{"text_encoder_activation": "gelu", "text_encoder_mlp_ratio": 3, "text_encoder_parallel_block": false, "beta1": 0.9, "batch_size": 64, "warmup_steps": 50}
Rows from block 2 of the text encoder of a small contrastive audio-text model, named by matrix and row number. Rows with one number belong to one neuron. Each number is 128 + 32 x the weight over its row's rms, rounded and kept within 0 to 255. All counts start at 0. Numbers have three digits each. After the name is the row's rms in percent of the matrix's.
After each neuron's rows are labels from the 100 texts, of 14976, where the neuron reaches its highest value: "tokens" is the input token at the peak. Only what is clearly more common there than usual is listed. The data: single notes of musical instruments (NSynth). In brackets: how many of the 100, against the usual share in percent.
# fc1: MLP up (text_encoder.blocks.2.mlp.fc1.weight, 576x192), inputs 144-191
# fc2: MLP down (text_encoder.blocks.2.mlp.fc2.weight, 192x576, transposed), outputs 144-191

fc1.110 098:152197148146172133149117106100100162088122169148080072100152181155195102090155062116081174161176137132126109117098127058137086151118163115149142
fc2.110 094:123108203079124145161128120186131095175150120095137123141082091179104155175125109180090131039093166104140136110197131086133104065149121134099072
tokens: "1" (57 vs 0.5); "c" (19 vs 0.8)

fc1.200 112:110168095191131161165146089099130139110200124070054160066149167121135116047146122131164089139152126134143120107098101085146157168177121093107177
fc2.200 121:099125121070124147132081141161091165150172122121125128109172131198102117153064087119162121125117116118063128130146155129117082162069203159160081
tokens: "guitar" (81 vs 1.3); "0" (14 vs 0.1)

fc1.66 103:113161170132159139124162191148163131079170100079119114125103114142172124114162174082152099125033118124132116145177080108148126175173152133143171
fc2.66 092:128087118101113137105144139161163158113132146131128090169173079189092129148085115128145158131147153111029175126106193160131126122146210168172098
tokens: "c4" (30 vs 0.1); "50" (15 vs 2); "25" (14 vs 1.9); "synthetic" (13 vs 3.2)

fc1.506 115:104101093153107114138166161093174161113123106052105114094103186132097111156143162104146069101121099147080166075136122163110119141095124210098219
fc2.506 105:124156148134134142143151168126073073122140146187122131115160120169163149191139131180169188147128087098136138109070148110172188142147130098170152
tokens: "#" (51 vs 4.2); "synthetic" (30 vs 3.2)

fc1.504 107:153126093078204096136163125137195105133090141075121131108089158153116084083091128085100121099125184087175133155093115175163128138133090150063202
fc2.504 102:111129145122099189129099088144125173119144189137165057122145142113115153081099098103090151128164169153048115113167179103112150136143162125157067
tokens: "#" (13 vs 4.2); "keyboard" (8 vs 1.6)

fc1.118 099:111161176174104135159141102130114119150152119163108084097159165136139104104163067120129131103138145181140060136116099119064139143090122139136126
fc2.118 097:183147187146123127135163080134134097155146110111168137152065141085154176105165147127044138086105163149190148136157117102110151097151093086079136
tokens: "guitar" (91 vs 1.3)

fc1.244 117:183154166103174120189116134138164136092136165100146110109109081136135125144173122129090129127156177138171129161110086137114130129132094140136135
fc2.244 115:123115121100123133123153159176123117199173086128104139178190078181118140145081142137197127152089151157067155107124171109143085125124255155164094
tokens: "," (45 vs 20.3); "velocity" (38 vs 10.1); "b3" (9 vs 0.1); "3" (8 vs 0.7)

fc1.420 094:081156124115179121166135160118131120073141136106103122082095157149154095144140111193140166126099121055164090136131079092159137126158079147103181
fc2.420 102:111092053130094123069142081122147153142139088109163114181163133113135102040119178067113108152120159183102144140149139165154132131104143161154102
tokens: "25" (16 vs 1.9); "50" (9 vs 2)

fc1.63 086:155166182111109040132091143144101112072130108082155067066088130155153137152162106114076133085099116121109116164145106089125131081140106130079178
fc2.63 053:095089093114144107063107097084113173123145091155146084131180172110149059083145174024102097167113150166101090147164131164102171144083127136142148
tokens: "velocity" (57 vs 10.1); "keyboard" (15 vs 1.6); "127" (15 vs 2.1)

fc1.189 111:145137151148161128179135141104102127061143170140134140127107123165136076084193130141114160141146128152151114110138027137121139184113077092096177
fc2.189 120:105095092101124140108129133158135149180179093130145107167213114185125121110090143101163118163088168169032146102142178139137102142136255158194089
tokens: "bass" (41 vs 2.2); "velocity" (38 vs 10.1)

fc1.561 081:100189163185096070167085055145121087155172114124059129122155147159082136111098134165166123138120145129097072185079131080092060141098187123134133
fc2.561 053:120085163115140118139122104144155208098116126144155063137099105148126124147089127038099124094104137138096105132130107163054132134106091141126127
tokens: "1" (34 vs 0.5); "2" (20 vs 0.6); "127" (9 vs 2.1)

fc1.205 103:131136096187137091097124134046166202088115081112121161082132158157158121080129142074086135145162133090140094132077119154145154167063090124144151
fc2.205 087:126188154128141134151136142127070069151133125157113160113148137156160154174150133166167150141129099121147127112062140098124193125132122086147154
tokens: "g" (45 vs 0.8)

fc1.523 097:159141165142199148093135144100177138126088153135068075111083144113131119071126131129158089122128127152149058137090063116146103134147171123123161
fc2.523 078:168135136171183102095165135078170163077063156148120107124068131079135116125130146092111089168199114117153146159112096175094172155150075130059155
tokens: "#" (47 vs 4.2); "acoustic" (28 vs 3.3); "string" (10 vs 0.6)

fc1.23 092:139189169098173191133130100138163167153144108158124105144086195145140107095150084084138057129144101127158090163135135128123066180144103136150178
fc2.23 084:153135131163123104103119080054162166082100126119146113095090155089153093103158125088064104125158102132156107154156077151083157165143056144063165
tokens: "vocal" (48 vs 0.5); "acoustic" (31 vs 3.3)

fc1.230 102:137127137140178055098132088059193080158127139107066102123101102164112097065124107129125071121101149144173120182125139189120132111117102219090146
fc2.230 095:128150158135081182152119108129096143076173203135159073108134152117144141102133080146103205134137124088095126085157167081138178132178103104151109
tokens: "synthetic" (45 vs 3.2); "c3" (18 vs 0.1); "electronic" (13 vs 3.7); "acoustic" (10 vs 3.3)

fc1.402 103:154142145117125145155170110134099140133108084065088140096077130087107126106118100186158115145160110135204104107133101125170173172173120084044097
fc2.402 099:114149090140116120125116153110097097167121087070098243117123171068066110074120129155195085142147071137154132084128126114149114118051153114070087
tokens: "bass" (43 vs 2.2); "f" (7 vs 0.8)

fc1.132 111:095168109122184096138141105103150153047186095090124076135156122139168147115158171157182151160113114122149127133115071092145082154145094138098207
fc2.132 109:117092100109107132125137112157153160126174115115155096174196110198109121132090126112154131132115169146011155112125180140131129128148227167196101
tokens: "velocity" (38 vs 10.1); "3" (29 vs 0.7); "acoustic" (15 vs 3.3); "synthetic" (13 vs 3.2)

fc1.163 103:112144096161124119100142093146196153149147127135161120112203172150140117057129104080095166155127110170124104111086148100085143137117130146120203
fc2.163 091:104156150090139135178079138142077153129162142170130130081160107205144119190100087136177125127114099124099083170104107112102110171051136126144123
tokens: "," (45 vs 20.3); "1" (17 vs 0.5); "b1" (11 vs 0.1)

fc1.142 107:154143151116123120138135117132193127115144132133085141169125118138172126117156133112114117158150110137141120130162133099130084161174108137134154
fc2.142 078:156125155157179100077152128096195151115070095131124124132077124093126097122123170096100075095158128129168150161117074180092131139132084169060144
tokens: "vocal" (37 vs 0.5); "acoustic" (30 vs 3.3); "#" (25 vs 4.2)

fc1.358 114:075131138114152135124125067118165109119175140154053106103185108166144118074110096083130128163097126170115104088129134088092112140114190103120160
fc2.358 110:129080105048142150117140123170123150161147082140188124173151083173162118123088183114113131097092198150088156120168186147143104134095178152150072
tokens: "<end>" (62 vs 10.1)

fc1.253 114:099174166158192104120107134124174125092104149079100086128078121133123113107145172096168071178171125132111070147109115118127117149167110154086136
fc2.253 105:190105162149198107083177159111186141098045130135151117143071098094129112141125181105102090114164131107160171168126097203111163139146081152062146
tokens: "vocal" (66 vs 0.5); "#" (15 vs 4.2); "acoustic" (12 vs 3.3)

fc1.17 082:148122192133199102128119155120106107125127094099113069094099179156178115072167129070112111103116155191133128140076084141130103125103110143121161
fc2.17 057:098132103170097089114104077061191148057115145126172162129082127036103110125142100166122122138188121143149147114115099132090148160125083180099137
tokens: "#" (35 vs 4.2); "acoustic" (32 vs 3.3); "string" (26 vs 0.6)

fc1.545 096:166130160128145103088121118097154152083109054103092121125080141098203120088153142030137077139143150151118132118137074146114162116106132141135155
fc2.545 067:118155155124091192137092094111116138038183188137177064098129144119121151086136079166098196134153133121103120093125164083142147128156112102160144
tokens: "electronic" (48 vs 3.7); "d" (9 vs 0.8)

fc1.93 111:122065077187109136109124110060174108075113116108140157061137191105149133085120138130088124121129076138095098115071118137091139126117122156133160
fc2.93 111:141189141111156136159165156149057074165142100157105177130158110159163160165154145165184138133105107141149131114059138082125151118128142079151159
tokens: "g" (42 vs 0.8); "bass" (11 vs 2.2)

fc1.357 083:082134115163110150171134158100173168081104149158081092150096125143141124127151114133208078170086104081182082141051097095108122149082193155097160
fc2.357 040:169084192082139102119110112112123155139096090185160116133094172157159099180079142084083106083153141071120134147127075173104150126074093135066133
tokens: "d" (29 vs 0.8); "acoustic" (27 vs 3.3); "c" (18 vs 0.8); "2" (13 vs 0.6)

fc1.314 098:114121145178161095119167081077172106102111126113167080110077169075116087102168077095162047070122047119204131130094108151144126139130096121095191
fc2.314 078:150179125115144165126149150161062094142126134183112113156148079145164165131147172129130162164113119101141125187103128124159164142148110082164166
tokens: "bass" (41 vs 2.2); "f" (20 vs 0.8); "127" (11 vs 2.1)

fc1.155 101:117121192176134125092124101109109114088075168124120081065130178141112069110132159113063099099106154093139115161160088186166127133121091165138130
fc2.155 077:127097142122159150132114120133104134136154124161184126151128121096127097111088130156116131124129123051098175158199102153131088157086130165080095
tokens: "," (73 vs 20.3); "acoustic" (27 vs 3.3)

fc1.369 107:124113074179146117120146137095146161094131081072137136097106130074110084126152180114074066127101111174130131133098114128091141155117086189116156
fc2.369 106:128159149139132128137155168134085069112129154170122131121142118144162155196154122174159184141130095084146130108079149107162178134170113096151164
tokens: "f" (20 vs 0.8); "synthetic" (11 vs 3.2); "100" (7 vs 2)

fc1.509 104:143200111095151095144142130123166144098127112129135117116113100095108077109181164097120083146140120159155117186123096106155120164120102103094147
fc2.509 111:135120139095123135133163165188122103175179101126095131178182082197128137151100132141199145141077145133065164101120169114149086132141251149181104
tokens: "3" (51 vs 0.7); "," (43 vs 20.3)

fc1.535 107:167162126106139144120117123126157106066141137129074078153107152115060105077149140134149120159171134131156124126132105132091136143108166171100176
fc2.535 095:143138152155208107104157180132176132106010169152094141144055105075096155158138142097151086169197130129170146170071114194107144123130100114078155
tokens: "#" (54 vs 4.2); "acoustic" (42 vs 3.3)

fc1.296 095:124154143182140090145088089130137127091093184139131146104127135154170094123138154140168111119116116169143056111083118105172106161124096129131177
fc2.296 085:110104067105113121096140098127131154184163044083164141157150151136105084050109170084111085127097154178133133112154133135136108092079163158114099
tokens: "synthetic" (28 vs 3.2); "100" (25 vs 2); "75" (18 vs 2); "127" (13 vs 2.1)

fc1.35 090:087171170091115151178137097143096167165104194136092119141091174111163122100188152136129106135153200120130110190128132104112116098128108107067153
fc2.35 074:146144128121147127142173123127119082139200112079155171138149164129134168136174123159147170108102126116162142068074156072131172124135134100164159
tokens: "bass" (45 vs 2.2); "mallet" (17 vs 1.1); "127" (17 vs 2.1); "d6" (8 vs 0.1)

fc1.60 117:117112095179130123079111088080165128063139112060105099074120201145100114100155114134138123176087092093134134095062128127135109140120142172116148
fc2.60 105:106131110141135133142139193144081087106136174181124107128169086171137153172130134142199176163113094099113126108082154131198168128154143119200146
tokens: "<end>" (43 vs 10.1); "f" (32 vs 0.8); "synthetic" (11 vs 3.2)

fc1.223 097:113139130111145104150135070116119139174166080116166100054128162115130158069135106109113123117138149185143066189118137122066095163096143186161108
fc2.223 094:181121182153149093110173111109164131118093119136183111155069107099154130112159158124058119123141174129177176156135093157117161116171077120066132
tokens: "guitar" (79 vs 1.3)

fc1.421 096:110147135165118136090073115102112124184128123150141099113162176121159029108110139102072066141158140120106100129108073115120102159050140144071090
fc2.421 087:127100108101104128159128135181100061168120088104154197154083129124110157154145142189119115058106145129151148095183137097160128051130137133079063
tokens: "velocity" (61 vs 10.1); "50" (11 vs 2); "127" (11 vs 2.1)

fc1.137 120:135155139145159082160108103088171148133117143079140128140110128091173126104153148127151091101168123100142115175140056123117094164159055163095196
fc2.137 134:118126143073143128152161156190115107217168090129100144181177083201117152172093138148188121120083163159085145108123154104122094103096249129159083
tokens: "<end>" (47 vs 10.1); "velocity" (38 vs 10.1)

fc1.161 084:125134142116119068177172160152202168148117145120114080094108104067110102145160120136154097156143129070148095149041157096094152229148167185190149
fc2.161 050:138136134145101111119068106049116186101142115164108128115134137104146065084092087137171112164182080176087147101126086124126124169100092152117128
tokens: "50" (19 vs 2); "25" (18 vs 1.9); "75" (11 vs 2); "acoustic" (8 vs 3.3)

fc1.452 110:125134154103197111102166133138124213139124145129142085148126130148140094142159128123115093143057141115157069092170089111084128164102079120118164
fc2.452 080:166129158117132131142180171182124105170181098124092149168170088189142144171105120171190160124102133102085174117087145093114074115147207133146140
tokens: "3" (64 vs 0.7); "velocity" (36 vs 10.1)

fc1.366 087:090136059137123132110177127077098127073085152148060154140142148158064099110107182177166115165121114086174124187132138131146171137125179151178136
fc2.366 053:117120105159082134086075071092125175087114128180101121101142172095175117087091127102099106169193096148111136156107126174102129134098112130089108
tokens: "25" (35 vs 1.9); "velocity" (23 vs 10.1); "50" (21 vs 2); "acoustic" (9 vs 3.3)

fc1.562 107:113168122127150096130178164174127136084158122130123140160159115165141134126176145159104131159099136140155138083052105069110090148117160085126245
fc2.562 103:103098125117124149143134126167160148080133178123158067148158104184092130165105090142145163123152153089032148122094182140132131111153183144171117
tokens: "d5" (69 vs 0.1); "c0" (7 vs 0); "acoustic" (7 vs 3.3)

fc1.514 101:118189133192173119123047096102127158133136068162078133057104088179131079127138104139101076140103188155172129110116088151122161175154109111141172
fc2.514 082:090055056127098099060119089081145133152131056065154176120145171084100095039127148093136112130146114192107140078150130157137128107081166169110088
tokens: "velocity" (40 vs 10.1); "75" (28 vs 2); "50" (18 vs 2); "25" (8 vs 1.9)

fc1.445 109:136140113165185100187117129125142105141111079113122157119123161122115130143130129092157089146135125117138082178153040113123124135124077169100184
fc2.445 111:137159169081140136174159151196105090190180100117093161148160090205121154208115108184182133078067133111114143093094142071115097104077199114147119
tokens: "3" (96 vs 0.7)

fc1.261 087:102137132129156088159152112149104148137103122104100157104067203131128172103141085083165087109129126147135148112123093107065119109067161138130170
fc2.261 051:105177120136127096090084074084162173095121075155115132138127108131129093110138114138103096125154132168149135141093106158066115148123097168078136
tokens: "string" (52 vs 0.6); "acoustic" (48 vs 3.3)

fc1.160 116:150150149107198112101125041078147125127110152091103131180083105144097130042145123036131070093108110128149114172111088142075126122077133179086115
fc2.160 132:128136154142083175165092087129107160095144219124150083096108157107114155136118049148085169115162138092087112101161150082116155127160110107121105
tokens: "synthetic" (46 vs 3.2); "50" (13 vs 2); "acoustic" (12 vs 3.3); "25" (11 vs 1.9)

fc1.175 088:106169122148155106129107204113191091131086092065123092109054091188068138153161101127203160159117120112082098131146094108110193120104153109140222
fc2.175 056:175095112159070129119108067088141204081141152143143114133106168095173107114094112094083100116165116098118123129160091176148150133128082125081120
tokens: "," (56 vs 20.3); "acoustic" (22 vs 3.3)

fc1.277 081:095143144075149164135115104096182119104176195070110143109135157159117092138162134092175135125217107130049158102064119031120095138148140161128159
fc2.277 048:093139130125074090111081088083128172106154120192100136137163163106142092091109094084147122158147081156094102114108115145111123170095096150125127
tokens: "25" (32 vs 1.9); "50" (24 vs 2); "75" (12 vs 2); "100" (8 vs 2)

fc1.74 093:122129148118103076093123108114115166109133140105122037138121106146134124109107099112112122124088101119140128183137087133117058137147124115102213
fc2.74 046:149108133154098114104164120114173123124150102139137126176134107151143133116129138131155135129098129113113175134116107109132109156171142154149159
tokens: "3" (59 vs 0.7); "50" (25 vs 2); "25" (16 vs 1.9)

fc1.278 115:161161120156187083119097115122119129130164108107108137117153123151133113100156121160164134126085111121135121130058087111127103177167117078149228
fc2.278 108:133089127114125140130146137160147142090130168127167067153147113177100135185095099143135162112142150082040170119107178157140149111158168152166102
tokens: "d5" (96 vs 0.1)

fc1.478 112:127124132106179103141144113118122163146103162098108129140078105086143100118209144101149124122083102117145110158148076128126128146137092118122168
fc2.478 116:094119094093140121103151158157136123190168083130117141177208092181122123120091140119194141173099154177068154107112177136137096140122249159194101
tokens: "bass" (41 vs 2.2); "guitar" (21 vs 1.3); "127" (7 vs 2.1)

fc1.385 112:137116116123123094132160111095132203144119108133146068096114117178125069127091140103125140109103185133109106158112118111125148217140091135109159
fc2.385 096:088066103120137128092136101100098092142088090110168207069109176102125120144102146124101111106133107155151134091143145162145139112074147138098085
tokens: "25" (34 vs 1.9); "50" (33 vs 2); "velocity" (33 vs 10.1)

fc1.347 103:113128130130185090076131156089196111094143110122131100128122124157144035072154178154123152121089156100141104135139109091193134115137120121141151
fc2.347 070:130104041153091116097121124137184159064063161134142114174118102113084133125108148110118109167183142136110161148128135193158146122110130152127094
tokens: "25" (39 vs 1.9); "50" (26 vs 2); "acoustic" (15 vs 3.3); "synthetic" (11 vs 3.2)

fc1.135 089:093082103129131138139157166178128175123112123086109116111123137135068093176228134138153112182113115131131116128106102147147166159124132155110152
fc2.135 051:163098100142081141096101067097135198086120130135130130143111150066124116085100110109098112119186123099129138135169135194139150142115081099074132
tokens: "," (66 vs 20.3); "acoustic" (29 vs 3.3)

fc1.308 095:170149158137195171092130156121146127074152097122101133110113142133141124069144139138143141134109121150096103136133115114102110218145140127113155
fc2.308 073:116088119133089138119134109166146166121176117099163104165173137186104121135081128124153136131099154124031159110131175146133108105136205178160106
tokens: "50" (32 vs 2); "keyboard" (12 vs 1.6); "25" (10 vs 1.9); "acoustic" (7 vs 3.3)

fc1.171 103:159158138137118115134143139117094138104136110145164092144131159107140071167165098128134147081153164116117090139109053100198184144148063123087095
fc2.171 092:091090115142139108102128092059146122078085125104154141074108185081130122109148129105100136122163108139148116080111123149116221128108112148112112
tokens: "e5" (57 vs 0.1); "acoustic" (32 vs 3.3)

fc1.415 117:111197163109134087099120174127165122124147110087069118043131168157100085118141143135119141129110102105146111128116143104097045172174161130094162
fc2.415 110:107098147115143141149119195178101139096091199169134083140132075158092170176098121109147138153155134094094138160092167169120118109128144117171114
tokens: "acoustic" (62 vs 3.3); "<end>" (21 vs 10.1)

fc1.530 083:161108097126161130188128121165119097173133101129119154087197140134130147143075121175183151127118103163155085116110128106106138098172135148126203
fc2.530 052:111101170108136102126135077143173202107102119146125086142105104128134153163117111043120118106167164146121113170076105150024101149097099140103129
tokens: "guitar" (35 vs 1.3); "1" (26 vs 0.5); "2" (9 vs 0.6)

fc1.231 106:158178119155089111124111098135149178080141116168133107125072156129187118120146134134148127126098144102186077148157048127144109179169063142109206
fc2.231 088:097046073116120124057151072082163160130139070075178124138157144107139111040119150075112121131151144184100154099137147178140156119109171177147096
tokens: "100" (21 vs 2); "75" (20 vs 2); "acoustic" (10 vs 3.3); "127" (7 vs 2.1)

fc1.463 093:082149109138192141093091194069173160134096143116097110110161151162081124107125090158135120160110159094142142129161150115160108137106118133110209
fc2.463 057:168146121173071163083136063070169196065144146097167070126114162128144093050123098088083128165158169128097144140116108150119147155153099163112139
tokens: "c" (60 vs 0.8); "acoustic" (31 vs 3.3)

fc1.58 108:129155159103187093085163100078175103099089136113098069131096116187132108039178162126220118083090144146163163168158139162143112157131156142169154
fc2.58 098:122132127170057154153073094112127177091130198131163119090127176053135129125110062145113148170190126120086110096169131104126147140137127114108063
tokens: "#" (54 vs 4.2)

fc1.221 112:100159154132190135137180090113185108124115135105095110138109133109100141067137134112114117095090144152171126151130097162042120119105122185072162
fc2.221 118:133142146136076174160087079117114161089135205128150096082102168101115138144123040159096164113189114089094116094156156087120144126147107116106100
tokens: "d" (59 vs 0.8); "acoustic" (27 vs 3.3)

fc1.25 082:128125138077175137122093092079128193116149141128121140134080171142096144155226105064125090136148160118145156162120103176114051173136130111089167
fc2.25 060:126138124155148088100134084086191148091081095124135148111081130037108106144144124129100099117173121118167156146122081162078128160133072163057165
tokens: "vocal" (56 vs 0.5); "#" (30 vs 4.2); "acoustic" (11 vs 3.3)

fc1.469 093:151171138118144118127120139089107156168065095101061140079120137115074129123143141149130100112131105106117194161114084142134109198162108141089161
fc2.469 080:162109134135149109100143095075181148100120086095143132115081158117138103105145142120076115082125114111147142145162089141078125130142093160079173
tokens: "vocal" (44 vs 0.5); "acoustic" (26 vs 3.3); "#" (14 vs 4.2)

fc1.413 101:122165100152100143135107158107097145096185179111107095094132159122172119124142075136135135109141136115126043144127097103136147159130115142143156
fc2.413 095:093094109139120113109128082069121122106088124097151168082081189072139128120138132087090109123144110152153115081142128144128212121093113133109111
tokens: "e5" (19 vs 0.1); "acoustic" (12 vs 3.3); "electronic" (11 vs 3.7); "synthetic" (9 vs 3.2)

fc1.10 116:109091062185127083116128098055171178094122081101135156090097226074112097113162120112090072108111105145126135085130082161056162155142161134061155
fc2.10 099:126163120131152127158168175142077048154151110145121159143155106164143164161161156149180133125091097129157127099084144081157167107150137110172173
tokens: "bass" (28 vs 2.2); "keyboard" (12 vs 1.6)

fc1.455 081:159105175133098105120132094083148140111208138168097100121147104116093150219112101065141102072120090116149116168135177184104098129135093181117149
fc2.455 043:083095194104071109067118067114143152136114071196082125110120099124166115132112110102093133090174113150120128145106137163077136140095109185129166
tokens: "brass" (69 vs 0.6); "reed" (29 vs 0.4)

fc1.391 115:164157124071168105158164098098154154103114164110065117142111110095118111134122092076181118107184199123192155139141070105115107110101093169113145
fc2.391 101:120140160086103130194137136185106112197173131129140116181154089126114173139119124144152130110102151147105107108150129070121134072085184109158056
tokens: "3" (84 vs 0.7); "b3" (16 vs 0.1)

fc1.338 105:124142136100140054135176103098190123118077122118099134106107148113114109098169127031152087123140167145157127125128051151058091136099114189091126
fc2.338 115:136159172131097184159114110139095135101158218143139067108131138135148149115138065153100203119146140080096116109149156083132161126186107095157124
tokens: "electronic" (48 vs 3.7); "synthetic" (12 vs 3.2); "25" (11 vs 1.9)

fc1.407 092:142191180154206096113094115196142136106090158105095102126109108087143122097124119050150141125085141094190127086186144080145132160166094145067095
fc2.407 080:166129167136169112094154100102187154133084100114147123127062128105157113115149149104057095081125154139169136153160078163076109127149072146059159
tokens: "vocal" (45 vs 0.5); "acoustic" (18 vs 3.3); "#" (14 vs 4.2)

fc1.374 105:163161126153134139121067109125149131128125099111175121072171185116133091124125128094139121071130103138106077120132116122047088157139162148138122
fc2.374 105:136095119115082127159134096157124090120143109111187136158079119109140159144153137168086113056099151126145146090190120089155155056162115123090090
tokens: "<end>" (33 vs 10.1); "guitar" (22 vs 1.3); "b5" (19 vs 0.1); "acoustic" (13 vs 3.3)

fc1.77 108:132191149122125119145111134120094112080150146121134147138100104083158070167138122166122117157160165120190093134157050118156139122174060085087146
fc2.77 116:113116099083137131118162138162125132189177080130148137197194092177137124108095167107182127155099186185068138121136154130135118132086232146192087
tokens: "3" (49 vs 0.7); "bass" (31 vs 2.2)

fc1.18 113:157127108138168143091102100078182222116083129158135086060116112116119054090109128112139095176113126102112116101095072163122132165132115144086154
fc2.18 127:113074086099137131107125170161096086195106076112145226129129148124094126147073163145141092100107113141134159098154146168137106075073165134090067
tokens: "velocity" (71 vs 10.1); "keyboard" (12 vs 1.6)

fc1.437 096:174137173092158143181114070140170157149158043166110132112089091136123100062158100134123137139096147103129139145143154143109175143172164171127221
fc2.437 064:131158133167103092107090064065169157093122113107137134090106154049126093112151097142086103126199116149143094130148056116081121152128082161072146
tokens: "d" (91 vs 0.8)

fc1.61 093:154122167174186198105140103158124192154065117178049059197128087132146143089146111093122082209209155112128144159159122162079179147137077144062126
fc2.61 070:065121133156169071096074136069176134104060134131098124090106152109069093166141099130158115122163103108131084163090077169097115150095104176131165
tokens: "e7" (54 vs 0.1); "bass" (23 vs 2.2); "mallet" (19 vs 1.1)

fc1.289 111:105086149114163154058102104099200153129114104106115098070137127162155129078138121082056112113082114143128141123108099147090127145076139135123134
fc2.289 107:139137129037171128145186169160109092182170079168150158169173050212158135166120195153170146111062140132135159091089164114132127124122173132163137
tokens: "bass" (36 vs 2.2); "#" (32 vs 4.2); "electronic" (13 vs 3.7); "synthetic" (9 vs 3.2)

fc1.486 080:123137113126135124113121154074067117100084163127122074130154115144119082105117118123133131164121089105060094126147093132169174122148135143161186
fc2.486 053:088132112129096100096071084091123172100133113172099152135132131099114096096107111143129142156198091174103136149104111152108151163091106154100110
tokens: "velocity" (28 vs 10.1); "synthetic" (19 vs 3.2); "electronic" (19 vs 3.7); "75" (14 vs 2)

fc1.13 088:108181087175155141134121218130127137111123107172110120124136060123108141125119135084157088171111150101151145076145124136182113099081112148146162
fc2.13 053:143115115152094126105088101080143195088120134149147123154113171101131108096099115135088136172200106141089127151134095144114158169096082129078101
tokens: "25" (29 vs 1.9); "50" (15 vs 2); "synthetic" (13 vs 3.2)

fc1.352 095:146111190103189143156120149096144135103144154094092065117105106184087112117145165094076043120138135110120121136162091091119040144116131137099198
fc2.352 060:110153084158060174108088071080131186060144183112177106108131175086119128075117094148161164168185128140093143099124179109150133147133141134139112
tokens: "c" (48 vs 0.8); "50" (21 vs 2); "25" (18 vs 1.9); "acoustic" (7 vs 3.3)

fc1.443 106:115158104173164080095146113038153183125179147072126098130141173107115124102154103138161090131072119128099109092049135108087076173117132127125158
fc2.443 108:113161151114134139157102159130065128099167146185140127095162108197153121201121119159185153143113072094109110140073129118164139175092138119160142
tokens: "2" (36 vs 0.6); "velocity" (22 vs 10.1); "b1" (14 vs 0.1)

fc1.211 108:112132126105194101124113072035189172180067151045130099140075148204069135046110118130122060114171165153166160119151123121115063138138179142110190
fc2.211 096:114131172119092173150103096133120162095150215134149069097128154122117133111114078133098165134144154094082118092168167093109156136156124122139087
tokens: "d" (92 vs 0.8); "acoustic" (7 vs 3.3)

fc1.447 127:125118094095173129100091136126149135117154109114079110101115178161123114141141128075156097145118121150109057102089094104132074176110173167150132
fc2.447 122:100110149116137144148129182189098122145065183162128130135127084133089188187106108124166148156176140138104140145074173144115105093119167094154091
tokens: "acoustic" (62 vs 3.3); "#" (10 vs 4.2)

fc1.100 110:139107134138108112088119135048160156140082110115142092151078116094096111121164109147110066084100137148206070105121056117098146127108046157101102
fc2.100 118:136167193090157157162146146170087083151141173141107078139119097153125179160160089156100192088116148069131124134139138070132169109178108082165151
tokens: "g" (42 vs 0.8); "bass" (15 vs 2.2); "keyboard" (9 vs 1.6)