A small contrastive audio-text model, trained from scratch.
Model: 3.02M parameters, encoder norm batchnorm, encoder activation relu, encoder depths [3, 6, 3], encoder widths [96, 160, 288].
Training: adamw at rate 0.0017, batches of 64.
Data: 184686 training examples, 1.0 epochs.
Rows from block 2 of the text encoder of a small contrastive audio-text model, named by matrix and row number. Rows with one number belong to one neuron. Each number is 128 + 24 x the weight over its row's rms, rounded and kept within 0 to 255. All counts start at 0. Numbers have three digits each.
After each neuron's rows are labels from the 100 texts, of 14976, where the neuron reaches its highest value: "tokens" is the input token at the peak. Only what is clearly more common there than usual is listed. The data: single notes of musical instruments (NSynth).
# fc1: MLP up (text_encoder.blocks.2.mlp.fc1.weight, 576x192), inputs 96-143
# fc2: MLP down (text_encoder.blocks.2.mlp.fc2.weight, 192x576, transposed), outputs 96-143

fc1.524:115108135108109159106152146188138131152144153123132112130091109156159113142145142145120095140103140148138155134153159102083102151129135131116152
fc2.524:135099114103096163131105131124108085163076152153193099136113122120107126126101136094086115089123091120143132111141121126169108101179147176160122
tokens: "acoustic"; "#"

fc1.553:128152157146148110113082117113148129110095127129104108095120060125165155159151126178141100160136161123133137110166156080133161095127149150142128
fc2.553:132154125134183102127105118115165125103135089131119159155072129110130131102154096145125154123153111138115106095114135163123102141139125130138156
tokens: "velocity"; "acoustic"; "25"; "50"

fc1.26:154091169075095118112185109139127136142157164138175101153127135156148154168123151139118122138146136118121115117141179095123124164113136141137133
fc2.26:175103155099150102165125117098151122105114102112143140149100144126092140111122145171147143091148116113110115087117132154130156078106115121140134
tokens: "acoustic"; "synth"

fc1.262:108149140138121158148138138119131163126103165125103082070109069152130131132150099125137093147115109113167127183186080144128170099152138113119132
fc2.262:056209134133108160139088114137162129155138115141125142121125151103102148122113050109120137123129086159152125116123049129146126121131129158153150
tokens: "velocity"; "127"

fc1.20:149146165141119120132148102149172108140108117127140097106094112141176112131101129152152143189160140131131144121147155096156151124140138146123154
fc2.20:148141164110136112075104071129115126118095099125118118125141093129161151155108179154133115092180163101149160131137160079103135105126163159158148
tokens: "acoustic"; "b1"

fc1.238:123137120144114107106125149110099122146155138155130107118109118098132099120113125130135155166125128132160211152132158121084129144084119123161085
fc2.238:091159143139131135101145132107155075164081145162119145105145115110163083117145136137184130143135161126145103148167130107115133123109122112136118
tokens: "acoustic"; "<end>"

fc1.186:109123120159141100128078140194099130128140180132155102108121125148121130132136131135103156139137136143134170092123107092125143171128165097103089
fc2.186:149139125120137128129155134092104106102089128108086150086171097152133121118130159144148122130121164125139128150164150119142133138100124102115118
tokens: "acoustic"; "synthetic"

fc1.557:148111131091084129110155108150092167139132164122183102131141121160149143142114140101137145118140129167135151134110176098121119160163170134101135
fc2.557:134097111120106153117132129140110097149090152144152108120108094146124127123112137099113109097118091121122140137149124128166099096188150151152120
tokens: "acoustic"; "string"

fc1.108:134060128135088099115109152134144107155118130163132077115127145135138143127131108109134132181145124124154121121153157100136125132145128124097099
fc2.108:158103115102105162123126147154101103130101152136146114108122101171103137130098146101117117096112101108146159151143128119173095093159147141139124
tokens: "acoustic"; "<end>"

fc1.336:103133185108166128151164111140128112129139138128176140138142145112123104168131126129125116129170152119157163128132135095097133145122118156132094
fc2.336:111181141123106144102152153098131101123092141137129138116145123109127118129139128151158130170097159150165067159143147112149142099120103140106110
tokens: "velocity"; "acoustic"

fc1.395:116140152113068193111113141172122148149128160116124131096135145099122179130131127118170144103126128160163127122178115088121150112145124152083126
fc2.395:103148139127130121120100127142177140126161110141113159098133132180159176110115114151169143123140129092106152128134130113081103073101142101145150
tokens: "velocity"; "bass"; "mallet"

fc1.136:145126132135155109122134112142134135151118172128144151093138117133194150105098139134180136145130137123117145158124137112083078111152135135134147
fc2.136:146113124087107149152121139128086114113127117143173093165137142113112086158121123090073098120139136146167112083142127140180155125146117112164120
tokens: "acoustic"